A small multi-label image tagger, trained from scratch.
Model: norm layernorm, moe top_k, patch size [8, 8].
Training: 4200 steps, batches of 64.
Data: trained on photos of plants, animals and fungi (iNaturalist), 38949 training examples, 6.9 epochs.
Rows from expert 0 of block 3, named by matrix and row number. Rows with one number belong to one neuron. Each number is 128 + 32 x the weight over its row's rms, rounded and kept within 0 to 255. All counts start at 0. Numbers have three digits each. After the name is the row's rms in percent of the matrix's.
# up: expert up (model.blocks.3.mlp.up, 8x192x384), inputs 192-383
# down: expert down (model.blocks.3.mlp.down, 8x384x192, transposed), outputs 192-383
up.75 088:143137108151147167098038136124120122139166145176145131159137108159145144173102126114094163123153135098140107108078130112181127134184118153161143104127086063106111126081112092142137162068137128088077125079130142133143130129153135216109094092144158151145085149155080107126125148077138100149154150120142127146090125200152152105092117156101180082184145130156138114124128194164132084117141153127094142199145115128149184119106169065113152168201165144125105021157090102111060148123079104099130116086069079105183101124130181089201105073126107112089102153150093144176149113103125093099
down.75 094:120074161139059126177116150129134116049106127077075142093180199132122122106140149174127092117092110111104123098127179130157103100143159112061118130125120112056091173152136126105160098105161163099132138166152117143139115144109138139128157161190161174113164095141145132050130173153139106100107059115165164168141169108114166053092176094079095160136105075145085126104099082105163104156142055102151137093146100151074116122147108126160098137107125121163084173126105070137140151132139093131117074138149163117071127070162143163100123168143111125122105126151153123141076140142110151170
up.76 111:131160106095124120165086147120126097137211121130187168120070118129102128125152192103102212037158112081145116129152096070096149193161134098119090132157101130066143151129129110080098180134121142090169141142097106135090148154160109136056111159142127089078203178132175107187082108168147103170079139108093128172135126162223100092121164113148134143080108116142168109108076102091157117131108171167134137162137114138155114099134084106109103137108104106129118137146150145135114129107118110170112093118135093160191170145055189110166122090175107142131145070167120152137149208096182146133
down.76 101:134167112202131057165172167103134102101103093132115163121149119153124125129129152084178114119155149062146121167165153147159120090131126097082132145087089190165127099074139104111115113121173089193154087174157113106106110149146114101178242142099098167098162129129157150112096111163153095184160125143112128089166116088118086134151129101157146085104188076144138104078157130044121114146153107135152138164115143173135136149131170120144134124141082090179144113164115169152189126074138114060126078110087139109114156134134092126151151111086133137078189168133188130120099104114112109111
up.77 096:101125136104100129138130152112111157163141136100143119125167162114109117151137143162117157171135084106124084158172099047146112122191130142090148151120178148105105145120071145115120114114128138133127153059097112115117088148113143148165117091124076131122168128126117189111161128112085167037074162149102097138139066164088115121153157046114105148137100210144152039138153158095098101134111137107107148059145107188114168157108100174117132161215137174138140186158135141107177136143126053124171149139138113137105122119162075105120105054076094138111161107077184205100163085073139123160
down.77 089:138216167160110136110138144098181143124130105093140146185097074082133162151120108208096159081141134130139116181140115141124115084166125141145127099124132135119105027132139073138139195095138166165126135117135160158150174090111102107111107120091117125087065134133095102125125063084100122151168130126153079129140194112091121144123141100157189120109069113155155172044123141181125095125144150185120068111092167140138104119126112185126138072148089131116093089080089091151129128099135109145039133171092106123141108098111145176138155183108082116166152167164153145142114137148124138160
up.78 099:145122171128158151138163143071171085110129119165151165103182151143111128127123082094079137121120132140107106157112147119144121188069090100123133133120141119178095112114117100140064135115118215154066166125136214152067110130125121126139105158129150086156046129106083114160086105081157154173111125140093176104116116101128119067168127118093115096161135137113188180175155113155114184121146159176128168141118142153142119146163135124127127151123047127111120077155092130105065138071149172138138140165112166122160075141119162124149095164143098109120161082115170114084105098098114156140
down.78 100:167138108163149147095146131130115082129162106098160118155132171182107124114055118092149068137147073144141146146175179179119130132167170109106114172108113124084130184178213144085087137150043115104083144153086086134168180064080202183102146155162111128187093127097123148108133183113107124187143181133123139176098193122183166160105141166072125163173120087155121109094110125153124115101141110130161111122157035109118115118138148144078115089187149134108080182154104117128140106125097057164156116118135176122120145124200148112104075166147136093203129069148095155132136131142134112106
up.79 108:165126133128114087145108033158117143145111131094151113136100134130111116160046126138146123136149124127172142161103138160155121130137138137168073170102112111120131108122088111056135127096124084168091180139150130158159093122122117108132172161154213174183143107160148085117169071157123090184129126119088167154188134137141130103105200128158079062107119131151088146081121097126148176197128088103129089144171123118114089102083133215106113154164158124125061156066111125110157194134081131127128154147131150125093075100126129180152100145068129127221111159111121116107110108138152125126
down.79 101:160161068112162112134111136127101091131074133155198157116176120129161131086160138075124109138110118125125138158197116078126118157151151174102152099143172078122142138081166177134160032134122143169157109131136175067099083137098100064154079115095211056179139170127130125127125143108089156125110148158166152189107100081143139141119147083129070142086104145144103111132125123168137113111115096140123126094121151123166116167124111136162110069115116150113090102193144125119093045121135152126124074147071117133132122170132107102045081185131161099107078123138126150128180186101169107068
up.80 088:110104130122143159131113097111165146080126139134115083159126099112109169134123125112136066127131125146124097171062126140123104153093136167146135169139120151121096060158106194134090105113121161105142143115163095085180092108078135151100110137090118151104088073137084178187166077085165156137185150147148086169142165129105149180105107130133095146137138089170113071153072073126134102123139095153159106123125166156134138122126105164119141202089141080172095124152115211107112170108140168158147133132131131165163115149131087133141081110089087174151069130089143175162113224093129177098
down.80 090:071175123113171094062139157108165129097133108091077104117154110171119122163095132098088116124164124130108114134173110075104124153129122130131100180134115140128180125123099157134126126141170121115101178147093145067201132154166105124099172090169139099161178149139188119101085133075130056120126101109117158154090063152157154082087113127112073099107153075110143157131133131135208137141165180071115171163154101101131093121099114104110183096117188176108142115154072130103125111088129092079153134101142087134177130133155129126114169102065128157113145088110080185129181137078148104115
up.81 099:117110129117135165152104139082168157099108118082136155181179115120145126091158171161120079103153087073117044106146118100116132087119174168118164109096161184105158120098090115102145107112105120173096132160195107149157184095129151085197131140108129129089155108180098116081130140145127141101126088087101147122140203127101124137179134104128167149159131125115165152151077068079083225075186196147130126158097140136148104142129169110091119141141092149141097094130121073180053131125177121178155140069112122136163152092075096111128132159090101103149135103108112193103117174178098165055
down.81 104:119182185078168137098120062122113121143119106144203105118144115132203142106126045092134144123106108069162149153100117201123138157127115132121173078079121074134137135121154103107134065168153153115206067110110174173141148139133143106121121136124142115133085144092150090086144144108115120116158136113173156178075106176110102028148149138127046069105160138132140139186122158115113117197107117138176143077127163096061117150079155139117123131134150139128121145141158184150180094084121147077122170134100141117167114130135133145171158091168135136125139136118139095136158087130145116191
up.82 097:070155155165099132091129118120078168144094165118118153162077083111154109230090139132168125106128087116147113148153127147101129103099122097171173131083113081135131102143118132103127087148174138125138138200139133109148103113146064131141140163131113189054071099116164164142109132213195144085142130134058195139078130163193112187075121138174107171170129095093101106130153126111149115143053129132178136142116097095132117102127101106105135154138151135142142191137147073057128183138155143115117140088134115124150121080132133106079092091203135144213074130185141152047100125134132145118
down.82 100:142140150127166143075136162112150107090173107134124116068144096149107095154129158142176146100142089122143118115089109162164146131071156115111116108158093134162115121157158192139135084150088127138112158098057117174057109179123179137121104200120169134140160096149067066155092081115116133135108126205100138167123126097138154139146129138110143211169107144111129123098114123164124088130138135168148142103163134081185114103174082162140121122128118099126149124136100163202128116109115171179090098126085167132100162119088053122082121139115105138072123077128139064176170135144107140099
up.83 091:181111144139103127124141156122124120097204142089208140148042047078151105080110173112145151144142112044086145101137121104149117219112138182113138137110153131076087123138165160116159094086133133142127116094074166087148105123123133122167120139180139144155140153116129076160139139124144138126102134093195149114146168078131079120188128087161164108099128137134124140084156105146181125073099104062094114105143121129142139086161115142166115116106153092147109156181116156095109104079119112192108145058113153170182154127160150129143114189091111119117074108130155179028081119102075101187
down.83 091:101138125127120122178181145131126116103131093190077196136125172171126089148071104156062163130159160143143097091131124107078081182130103140096087098078172163168116100171182081133109168143114151152148129074135097178095151089130151105155149131068108136033130160156143139125110115139193066161085183224094077116106150165088095121120132160135140138157121144186131072174114171172093080100129143190148096121154120123119059125083094156084107152158098102080160113141149162113097111126159147077137126134152106133158159131185120063143106110144078145113139100156144180143153149150135107141
up.84 114:149133145166158130144115089138132066108118175112166140197104129115101089103109063134130136185130159168158164156134158084201129130164108071139165130215137130117142127149119146183122126121156140099129151101134127131089163116129127128124064113071156119099179157154129148124142130133122130115147086146128150095094127177148118135119190130221156166131049099128152121136142219087105098130147159128129069115153123124125083157116099090141135129183145138112089053142109113140095179116118116125136200123149182100092126114132169111090114106138171147108092124092133073141082163160150166074
down.84 107:179117136146091093153147118143180160165134138106158116103145166097159100163114131130164114106131110136128100189151030131165131129170121115114086095133138114139099174104140156135114141133128124164155155165103130136142114171114150113139103077116138117158108109133124156134129069096138098132069154133138156186196147107122108156095173070146130120070162169165174133141144073160096149121119134126115084120106214095112086118120099115145138167108164101140146169146115121143090153119140150083118178105151138157114115186146136129104102083104083093055155101180084180117209132140132174136
up.85 103:115071089140098129067148145050075137132120148041112094134139120108136165149120116163142106117112130169145112168168148141054151087085114133184141111116144097136132149111121201179109095113062117137161105119095177142154156112159140137093091097175138191142085113132162112126142090159151165106130096122114122131168108142088177171157065147160179111114131127153088154093134181150097096105062055178137141098087114088077128166166160115103058073139135162105143118136095182157106116095109118139107124133090163148099057110116084120098115159128104174115080137113138159159161126150147181115
down.85 100:104137166075141165109112137101114134107131148106181112119123099135127111132149130197129136148108129157115100082076064104185168122082180102156152127185174095202117168082141108154153125102092120121139166159138141118110162158100081107122146143138153167116180165120168154126101118171106095107114182158163173169115147169135116119179124136170129169132140159148104130158154127123094089159201093121185112149130118137143146107158124091169101107133128145217174167112124107063099136197171159109127118112082113098081140132127142119180145115120133142113103101105077144080088119083107160121
up.86 106:115154138094188123096155111149164205138117170109088089097119082089161155161063112114156174107143110082113093118079132047083113091143153152154157127167103085144070150112162146133085155117069195101072216122081158179134123104130181090089117096158190167107171115154146202127114143158139131144093120084162157135149132128094143127142142118093124181103122182083146031129089139134159119115084126114152104148092118189125158115148139127095135112156080177113160130107096161202121123134113180132075063166170156114089128141117186138108114076150164126137160129135119123153175123174130108073
down.86 102:142125161068093121133107131123123044190111112171179108129169131131154068141191150139137138143152071121194089140152118187148151125130165139140107087091104180149137127163088102127079129118134101126137158145125131129103152121147072150114118149151090144178185143172138124115099151139127120169138127150118110123074152132134094105193132185089166146163125158106168143097153101086170121126136090083157159127089142061116107130143107108104117159105162175135123094136115154135124164109201093158157110100136138155138147117219095125078143144027081073165159085156125109110148145151081100100
up.87 096:116147129127093071114113124106089145088136090236160162149135105128128182138140100102137066118127070133156106165159108129142128118099084104120108108110082057108114148141146127158163111100138093062145139096115147214162104128132129106166159130157124152113133149095140112099058192148165140105139136097111097157185152058037158118125088111124118134138076163136116118155133132157124131136167138119183111095099144135098121174113195114135146165094123119105113152113135104137087160153107174164161178135177130133136090120125112091143126152079114095186104111121101137168137152129132180084
down.87 093:128080120132157109079124139123130146185108139100106168144168086150161148150127110120180150115111112136094191152087096075083117072189139137095167148146129126146146087181141103159139156142130131153153167102138177160143142148144113217100144165076087141172083130127079098131097111091100127070080111115113194127153154130079127165134126104153114144169152169095085122095131100120137081116132107158171120097131139134115155114122095122091189132102129115110142167148128082098121140146104092192177123145120150156142165102160171137076145164124124113096161209087120133142151101119121137203
up.88 095:134081145094115144068077103072176178078143097167144124108149138186153098167080135058127114164114109203175124147066146109128162139125104145092181112132143103103101162202089115137113103148183127141120111165139111076206224086102110112144156141147046162162090131155147113084079129130108163093140137117154139142149107077170129071117131143069117122114100095180131122166104130114126068142111140162152159140117086141133168152102164129124103167166124183156131142136115142119157170138112125108182134109157120125111122102146096131145134171157100126151151103095058133069166108128107174114
down.88 105:180160082108098136113220147154131115131076102104109079082103117155080164135170140100125126158119062136139158166120114124151129120153155161054098098092146100141095138154179152185145163185116106082107111136113152129146097111151168172111158127125176134151143118084137106137142141085149142076066124055093107122141136067173142114149105167106144093117128139133106143194170147104125107190150198136132192064159147155082134105123148125133156154130138173129136082057086079129125139147136079088132144150128061097052155115047081145118152127095111179124121136128130067115160121136103144135
up.89 104:175090118103139117130182147178090137148152109122133156114148157145161133092157158121128121152078124125154178104104103126168139122089101110129115110122146094118178159144145181120161052103070092090079119125111096105145170153094090144191136155128135069119152137086051152109171176137151114148092102123110096129159133112114104142093211137152109172116161147097070111158142134123142113121156150117110171143159171103095128148170146162156112118120158170134150126110201189180111117159076079121099192091105159138098131125081067180139113121194129130126122186152081116084106122112096155106
down.89 113:070172132120102104165118116136118127175111124119081108085118071084144116144151125167148170056136160131119134123105048142150060151106140166192144172141105138095117182170097103074105095081099085150184107119155143128121106094135080125100124125102161188195103089192194188130188166139167109122112111176116133100136089140142135140093157096100134125142162110124156144186113155137115084118110198082109050094117092054105127094146106133119199149154092089185087110125137138211130129153158130126114129118105141099092118144128131159119156125157117168117138072210110099110152085126105130142
up.90 119:146168153205103124112119118149097142113157169093173084187130158145143070106011095116061136198135164107102118106128115181118107190105168161103090106130141092134120109144117121096131152154069106132168153170159088110161108120124143156124129152079143096131117123084168100156083136108144130144175127138045157112075118139160125142133110128160095133124140121131148108170148173066090138140143152087117075118136131136105129103134105159165117123080135196162092129135149138154076092093160221140132193095131094189131141137144168111115094117155158087143138106125147117124063098118146076173
down.90 108:218108137225193168133152134126132077154122102096143140104122139171121142211126110160154120239129148144103129148023151069136175125130101107117137125067102149124127109084099138179138164137148113193119147144173076145111127187140115085137113091140169141084099118049118127117107150153128179153114143101195069135098114098094180132102128135190131154150146094109149130163088133129143143133139104122157136130094138116097098146111097139169087083118160102158110083137111111102155171129114119131148156074129204175176118155087110165130164156153172142122151138097092109183132125213110148128
up.91 097:141152161123136152130131137142150090158150125074116163171183142152113082114166141130172116116114118124140121089154174137170193136132096096111111149129130130139184165140169125154170145159147153154127112172116126162162153084123161127114096129116116109195165155118124106087156173134110093125079156146113106165139173052141064147108138144161176153086091152107126112112114109121122165158120081194118120085114122128145129113127151115078149130109198102183193084115144125125125131121158076061138104099165123155086116137089125160112114111103124145101100113102100131155076108184089120079
down.91 105:078113133085132127073196136112189193143179112123127155184105136148184126189090084124045138162135074120110153097136101113144158131179087106142136148127140137145102122108091130106067126121139127115123167139121173131062156109124138185095132138174126094148153099117115140113092154119110121161158155122129161152146098154139139117065079133069125081166127146108149137131105102172129135182121188059170122146114116243103121106130102121163107089148112192081113144043128088142153155118156187092151158162122095136132121171155064121137143153098105179132170084138087091141180087144090167147
up.92 102:077174112121098100146148095157166161170087136121164079142199136113101149117156142115089148170131146092148104170124109167156152161151141108125122100111090108186124136099117132090129108095075130139103154073118156124092125126137101131109112130146162161075082122114157123148182106167138113143092118082139102153120076142162105154105084149045159131174135122132092177135150125180104064139106157114121163105076120085132105167134194157101078132195040139132135082133187141125161064172095131128055153130153116154102097119119108136161116129130093161092062176169096062191165127155142085090
down.92 101:094171169079047147141102101104096144092183126100129088062115101072109098123137114135170112128145128131119099185089164104154102080109059072151150150167162129184090160159086060135107172092138157120132074152129151133156162129172072164119107148201141109087178117143136122113123114138144140134131142154163126123187176125095130137155115082148129102123073143165084111103142140150100115141158118148133115131161196209136191104144070163121179126135087100105135168128120076145071084081111071138074115112133128150101119129117135116188137195118143082132124121134150165134080102083123093146
up.93 108:185098157077184053104150101080175098192121146171144086186116142092097114152061108177167114099115147108107118146153149058148119110170125140188151126130107106063127142128129064110141105110149142159122124166149133111177126104065135116094116135104118165172205105101127117183145122150112078147093129134168133140129105125104112105109104130135097078106154107167119145110116140154144119071116144171090048111123171133080137125141121136165137136189166165129069182100121142123156113146109139119139111160109133174178069108190122168139142119163174138156105140176077136103142111098086107126
down.93 104:105073133059186156122101160102142114136159091143097112077194160102155138197116159115129129098167113095170188104148109108119105171137151120132124143161084105142119123104119104127097146154172138074120144122140119132104108130115096130141115180140181105179130085095138048114178159095113162111123146107139143157113162084105151116098153129093085098108133136125122115138191096150149163150127102163147155162050148161209143113109078081088117092116132087114118110107141168178111120105145166128110073167188155086139147182132185168160123153112111156110086145123072111076095105152138182124
up.94 101:143130190159123135151150102136146136135109085079107081173155117132077155137067094169139114113139105125101087133136101113090084140138121152135082085115131113121096095080161178134091107092074126151132113108115143125184121114153157104135142108164208134145187085129129113132200112140101115120107136143083068137173107128135130096067046144129105105148099093123123118084131152158096141189105102136115143065176171115044173135157087150133119122117123078143068116091132095126146102138104147142108173151156148169105114074139136138134134176116098061120147133105123121121215148134139185138
down.94 102:144138134071111102132095155120181142082147087204166112101150114116137149164114191127126130116101082064118160090088106133102153106088175133168150065170147136135147128190114114128101178131153129131150081105114140101142141076145101109119126078149111121183147165209116155096117105100119119142119125223119134135171190129125107133199147160123123218149123124084097121032134089171137088141122100169177166159155073172185115070152132116095122133151141113157062133118071163159160131160091128114119101054122186125092119150094085104099072138113119137070153123129096151153120079108129117128
up.95 094:116083194098126181081105161086172122071130104085123125157107110127148102114080102138046142048080126081132110131060102120103154102111112179154145086170169130206192093104164233109131067178127086132188145100083080135123161138114109143099056115166146168151165115150146148153121160116128129097098156128133151112196183148171089120126090134178079158155132142114094103130112137152095174141087115194114082113155124145099151017104164123134137147176171154092119123097091122148101146120179134111127128119138166191173066183121117098106125135118138146113107138148150148075118125103182140129
down.95 099:099135177128121130137096151173137164142144121114163137150127138094140139132172133130140181126113101057134099087147134118133098155138069130164156188088123130151187121130139109159154136090114144125110158132121097113127161166103115166135110158182116098131070112139152162080108146101121101101171098154109101079170177121147168085161114105124103076144140182153107150120154106125148162153152115101153091133177093144156084134118176120075128114123115106097140144152091189093104163099114100118075158140098129129132095103134134184111154069156137090141090110155119136143116118144143146193
up.96 091:064139145104163092154122070091168099142104121175113160138100168196166102167141084142113130120102129114135138084111161129124146121151155143118130160134182131123097122143119144118143104106148137100149100099123150107136128117140115142169172060164075081112115101097228121079101091128131144074093129124181153165155128191102208110115122134122095073106076110121136104083074131174125099133122094189119142156117117133145164131136136134099151173130136147158123174116116098136115098210197138131117160097102138091155097077143125108101097158157132113075126103130115120091090153059096180080
down.96 099:100101110119127126125084111192174131166113119148118114135077074152123176124127110119169125110210118067081183158117152126109092088147151142059090157109167125143135093136142087180177088175115092105136098128065177126151132160085162205164174143191090145108122135131114112139137117127070088100127118174132140109122137127094110119158117229087121123178126138135128124106120128164093118124137140092101062120122106151102104154167147186121143176158095094167137138179132099120146114051189124092113116106141205116097131077127157158096105125188146091169137117145064168130137064196147160158
up.97 097:189118127092146162128191117080109130187126142095104092115126122067093084176094153158141126127139159147117158172130133117160122145133094133041135126172125063170142080142149153099092122135148131159171182118129144166132123106129184094128105151206114142164155097088158186162050154132122105147116128131102071187122121153173129147156153131090062119163166132184123136101076084190065111132136095174172170104106100123112128141093128149117146152105119138123127154120133182150120054149067097123104085124175130138131080082146141111127151124186115137144046090097143116178149139142043184100
down.97 105:040104105190140091109131161131114130107129158113147139112104116143084143137133118097080101154114149133124083218155155138162095104104173156106119105114081131172146201131138196186074139194092157082110145184140169109116067103156104177096116130169155193132158154148136092143104081109189116116151166124133112110121082088179066166131130107077178124180113127119111124130109094162134114120122160115104104070143140164138193139105152144104086161119077126132130140161110137098139157123133145175093121086102090169154204092140093178153154110112105103074067117152178151132114120125122099107
up.98 097:158075165161097066104076059129118130125138101111152112167098141098081141115133114138114047139110108149098111147081101065079156144121075128081129077127077184137094118127129114165107150149151205139113115152181203098119178123145129066166135156128025089117199129182134138135149122157127097144172117156097131139093165126104144147107179166159100100091138104118102160153190113106120169111129126069142092143151149195097174111136132147155089132108139161118075158125106144113132141111162179137076097120144121100141092144138179155057146202134127088134101142073091029181101160148172125152
down.98 098:119114077087151130074156126093189098161070103132174137096155129160147169078089135162093126153165089056126109124124110163139121170124108102118186117142132145083106176110106135148069061126088119067077151164131093107138108107159174167128136103091171147150096136097147122117060113171156107168098138136110083125118112131153145159103063139154128175113134162135128091103139142077143088100155142125141069131106184154139108187083098150204115094142125139123097116132159132126095099176086134092132119109095140112113151164119143159098190155124127177083165073102109155088149068108108181133
up.99 093:132102085136109110164140122144173147149065185121126146159089070119078155132093111168127121095164123139068133195096130162093160141104129110177044184126213096083087124123141088116063129121105111182161130134134102075163145105168159131171144132110097152171125158145073123140102099120107077070142175156117110119168127105107145151118141125154191116121052159138117086133130086111153101155145215138102134114109108177101107100158121143123180137138126135157078132200107112143211144136089119067138085095120140115173091068165096177112157165134110130067172138087187174106153134123112119110
down.99 097:145108162079092139151134121118149153117166112153108126072154148185209143197161140118082172145173145097148152094121160153122104154084108127103124135069145137180134132107103150145075143172119137143184143097065167140128129122126165170137181174116121150091101120110141037106138168151041116141093190163113152127140161175077110091083148133133104121227150092105174074090128101101060155160098107132113120151146171131153127134182077151093088075103155059170141062121089111117131136079139124159163169106127045082113119174105110113166124108156097106151134094210132089143186125090157195127
up.100 098:118123194101167133100049142125081147146147093125171090116119174100110173119127122064072152118113108147173124134156138118091149168091136152091138132064092109116072147137146113120154087073081144080157173152130141150130075092139154115135130113096169116185157153147191125120117133131123088097172150130121067138105101121159093167200143083109183139136060183158138165163081126170144126153090120137154141124120120120166083130102127086096137111157143153131142113082094136140171140171109102129164172201167149101112177181110152129075142101120123152145181139128153136135163092165157100136
down.100 113:129113113145083106124149095129154155116122069136159181121116107107091096127138128147144120102135095171108108155113098107145104115117117060171126124152188121111144168168095182100079070152134132130175151104134102113112164141142114107168085124117123160046097112101152142142119147042250129028136159097136125166087147127100159132108208133150120098136136114147153166178176082078118142183125173090158121108092123093155104094145107126118160093157072128104119192150127108169121059174115134120082077140121118086101149099163144130124081142142142054067111178155055129169113138127123136160
up.101 101:111125161103115144074116148083078138089087166088177165121151129137137135163143170159121094108131104131143051136184145148147156102163133126093043144136154108145135160212130147134153149111114125106141114125149137134158160146159125082054118097118120141120105153177144127129070106158128084152115126128139077120166136100125116127157159147142126103119169067128121163112132165168174102171142151073116071112090113140126116088136096092104093142141084086130103163173201142128098109123150062165106136151197080131064132081146105154136105070123164090107140120123069110155218097096139089150
down.101 099:074136106117149100161157130128134092135162069186101184191086135139125165163099133149140161127090077127111090169103137133192130127179101154129144119120148115135110172124177122096129134109117151099123115089130137118111092139095121187112054063181126130127123158058203144095152089100175105109143097116150077167106108122132133155052156134121123121125147153175158170101166136104119107091094060106105150127072116191089055120112110139124130179121162135109129111140125156108180151181109176130110189100139148132122130132162205136123152123098094126115133088096143180139153145129151161147
up.102 098:154110179123155126167075106079116109124143154121156118107092148178154058109172169107139141129072053146175104178089128153106178171104151102163066099104094161148122134098167101123104151135170135120173088169132103126151135181175125173212141142147093094080159173154110149111106114149162155141124174164113143146111111117063093154157098107103071111050159103092119111091086149136150148077149144061102110148099092107139138164130152145186159097134128095161089082098130131070116059172122163068120109144081153128146132115161183135107148054173169118135158091156148178102138126123158110138
down.102 103:102105146106100132131093073095163132102131110118091148067114071140085196192078133148125124178083159098144121132100143151139136177108143110123144088120133190110173114113119131166113120057131131139153107132139141170119169097140131073166121140087169141108125106135169097110080104172125115133148169105110115136160126176117094159123148121160134114147134095140165225119096154173128144153156136109114114165080097105106175140091173102199116107109128100049191121108117113122162132163089131176133138135094177126093164068118117122133200115110127155092102121128149106139149143126130190113
up.103 086:194069135180149121160117055134129187117147067112141123130140140114133136121117078169123187141159092161141186117157153111115130106150150158154113097134064137143114138112170086132067129146124157156145072110147110094158163116121198036070093109153125146123150112080149123161063176139121164124146114137121086144121117117111125123177147115126195181121185108139062135128179094118136069123081149098136099144163105094155151104181078143161108112151117099091139129122094169157122071212157096118111116108195203147210170163148131141136118120150090179140110099146124126101130147103093139132
down.103 085:143165115101145141203165185101091090124153128120180167089124114113097080190183115172175080156176154113106100144144107106125127112138156127114185099127150183128084103134102101111107109112093101152142127187103140139141123152105110128128135102158160099149126184154143080139196092134161115173104139139135148161115110124110122150122092077097094107124103105132147139112096138115111164152109223127066174117085105106170099124159029127067082160148123144114168082097167096085193127165158165114092110182148068132129137161179152159086162133114105136108128151187112172184139179117145054097
up.104 095:091146135025098120100109163170130109163153108121061137147143109127145144145061120119081131176070133150188201156100158083143069167093105097114076129113111106168168158148122110057119105123197108123112145116154096170147130091100134134123122112107168133116111115146075137148123115087102153161106136135107097093171133142117130151163129177113115128141126117108132166096155093116198149149111104123140178132180107104103123080227208136097156076125110114089119191177110143093173147132094208209134087128226136108155111084150151123046120137097160130154135097131134179133100149168169180085
down.104 101:111183101088133158145149134180082130081131119123133138084108112115150119065154196100110136125115128130125120079168066193087173098183186111180128113141118154122174128118131111134127137125134125122102175127170115112090202156162166136155139105095134054141126152165123083137092134168128132073093130130097160130132095080197122141191119099133168150076087166082124138146162123131129120130133129121138166047108134091156082080139133125162062160140146099102111120101211092079094107152188074139104136160116103099185111109227107131147145165114167138101148119113179121131130116162072079082
up.105 098:217139100174171073181180176155079121119140131155158145145081173085143149141153084107127095176118138156109102132122134201184172123097160124149129129128194201157106160107165164185148137105142082120143133179096146149126106147163096116168175139099150203079083123098109107075114188188107068164094121155138105116101159045141151159151105126055143125099162157134103084127135124112148096064100144170122074105093089114189161139144173170108101191121154101151157126137102108128088107125120110146132140153130138113136103152069095113111113110136119173144128084095124108152122145139090165110
down.105 102:133132106170138127078154159087133100148127127140160132130079111207083165160125134093111169124112123103140148139110147038149099119137109210101135191073146126170134162166102090203158247213155147106114139115144168120113151085096082158135134060130067125168093065112107095162121105092103133138102133101149084130166140135091040152112143112142104151137116135062113195190147081146106134123129150126119144119091209147102167144147157088161134101157124094097126115100139139128143166137169127156118086080164106167179141162150094119086128096116141132120160056102095110187118116138211137167
up.106 101:168120118130140172141117144126106189115111147144173166140078147137111136162115147176133094135122140144110129095096111138127097106196123161143145182138161139132124094151107091106148201141095117142135137110077134092190134135158093166228129168157127164140107084193137202073074120136124125161126164127174127110151114155148098091153152187090157089120172166143093130140159088115109106119160091084121110117155120131114131113138174135092126116187123213155034137107090142157126173119143105184142102080123077115114139122187124126153151137127135115108116119075154145085128162146119223114
down.106 108:085155093092132123109137148118142073075083232162091134166149123146191151101153164125073146116146168121118100165175096197098131112096108125109106101123123143119120119108158122110114100131126151146146127145131146171110182129175198116114101141175107137153116129139162103137075088108099106131114098136148175095126102137091078115160159079127173080129124187105205154166140070135135099166049133169116094013165127142121097106194143081098145163106110082154215144127085075174113104124163085091112067115112129099128087115091238136110127146149114106136107122128111143128086114144132072129
up.107 110:116124150138117153085185126082151158128154144059122149102239185141117098107097124142147138104133127181113164148105133094156123154092127104123107097098166140118132068148141134126168126127098109136153148128122079085125081117106104152081161082140139124148141120122137128140140165165126139119108214201196150087154085194093105108148098093145093132148145125088125114152147144160131083111115157248121167102108095090119115000150071057114090129154129107126160144128151139091132100130161113123125132129127164099104110152110121101143098137127070164140202107095152159130123114141139131148
down.107 101:111136173099091149185172135120158089134115101098111160132078100082123108102148147082118140104160141168100172121150076129147060165097140141110134155113128064160159146113164173108143076111113147106128081161186142052054072164145052085101148079205135154122127124113124198135146170124145123148105137115089118161099113063148170114133126079156068120136133123143129157107159210086099151134169136140110088126111112126151092192133157106089151091159121145204136107155073110159127127142160136115151113174164113109156088122116100220156120119083106172162131125109101138144059140139124093152
up.108 108:113183134134160109169154121133127095158147180137119088156074086155127154156151145139095140187134101146095186108135091161172136118142123133091184137103120141128165169107116128125154108113102125151097088065117115099185092108120126103109202101071125108182113131096101108121145105126088107138177072153118132164101064138131144197075227127138130117092169085131176074125103078105167055176085185109189125126134113198117138129113135155121156129171144133088162094146123158115121106166134097112108139117095188108146078103114070199055234125175096083101118145144124102139122073096121118139
down.108 100:135100140128068137127077168129145137147054141149102139220164139136106177080118107147199144125137094113194166085105101134120133107151120170120123197069125120155141121117124166137132138153135096101126148115108116119117110114083149162097111046147159148176130094093112161126185141120136101169054128086107116091153114148142080085187142102139094116106127181141130120149157121150079071079108132152138120097105143111118122163162170101138105102168075126104139106180175158148136170196090117144183138107112120107130130144073112117141101138144137127163149128126148145081125127155144142147
up.109 103:142120188169132109109093140095169151101087131158151200107109157161144162131061123167138122069109098049039148132096139115128147109152101125109154140137082140164110141159157063086129090145096141138115135121124148134179117119114102113158160074104094120106098156154203146058103181111113093118178145160150144120088097108138111171143135135130159111164134127090141156132105141125166159103053172156236114174119131160098131156106187143076172159146100159061099088111099094134153134124166119196114163098101120128165197072102066117114163147130106105144125103135175173027073137123113134076
down.109 116:117164114165131114144133095177129136173045185115149168199172139142135154107121133135133135157085126147108048182137103186168116119090174123101125157071126139136153145129147059123067093169074125116124181177114107220136146101059107198129129187135089150091123156135150069152120113124144133174090118115098133061139182061142137144074112091120143133149098182135134188187143088070117141227126135186113127078119136147044106123105114124079118139147139098097101073098077092166126135144095146093131138114192128147147121138121189069115135142148143129057158157154109117131150104144150122105
up.110 094:106141185142060130141150100127201113126159135098156157092122142105131131096116123126123127135127125149089083169084130180111113129094119140066140164092148121084152100115135127061045206152196114110127107100124153119154153109137099179132117115108160086163092084111081125146102126167168155169132141147119049087094138112151141131107156125100124183163120127132065108125145141084137106109196165200109177118083188101153163097142116127139097055111139160165133165118134105164089124183164163084126152131153093120124108162182136125141088105093144140146169099165117115115133150126129082153
down.110 095:141102113135105167144113113146158107082123116088131100090117111073173108115124095139167189131113094153033050200168108185143158109155094174147133104159152131069160127101116156152062103076138080156098105117152096142157086124201150142094177129114074164168179144119088149146126133093109057116089147148159122176151121152116130103135128080156120072068094104135140115118115075135139130129031117148061147110100098077073145176095152095112120155151147140119122109142178158171198187079152120112144152107174132166155105178147180126205128182143129151162087100082112155126103139061108117139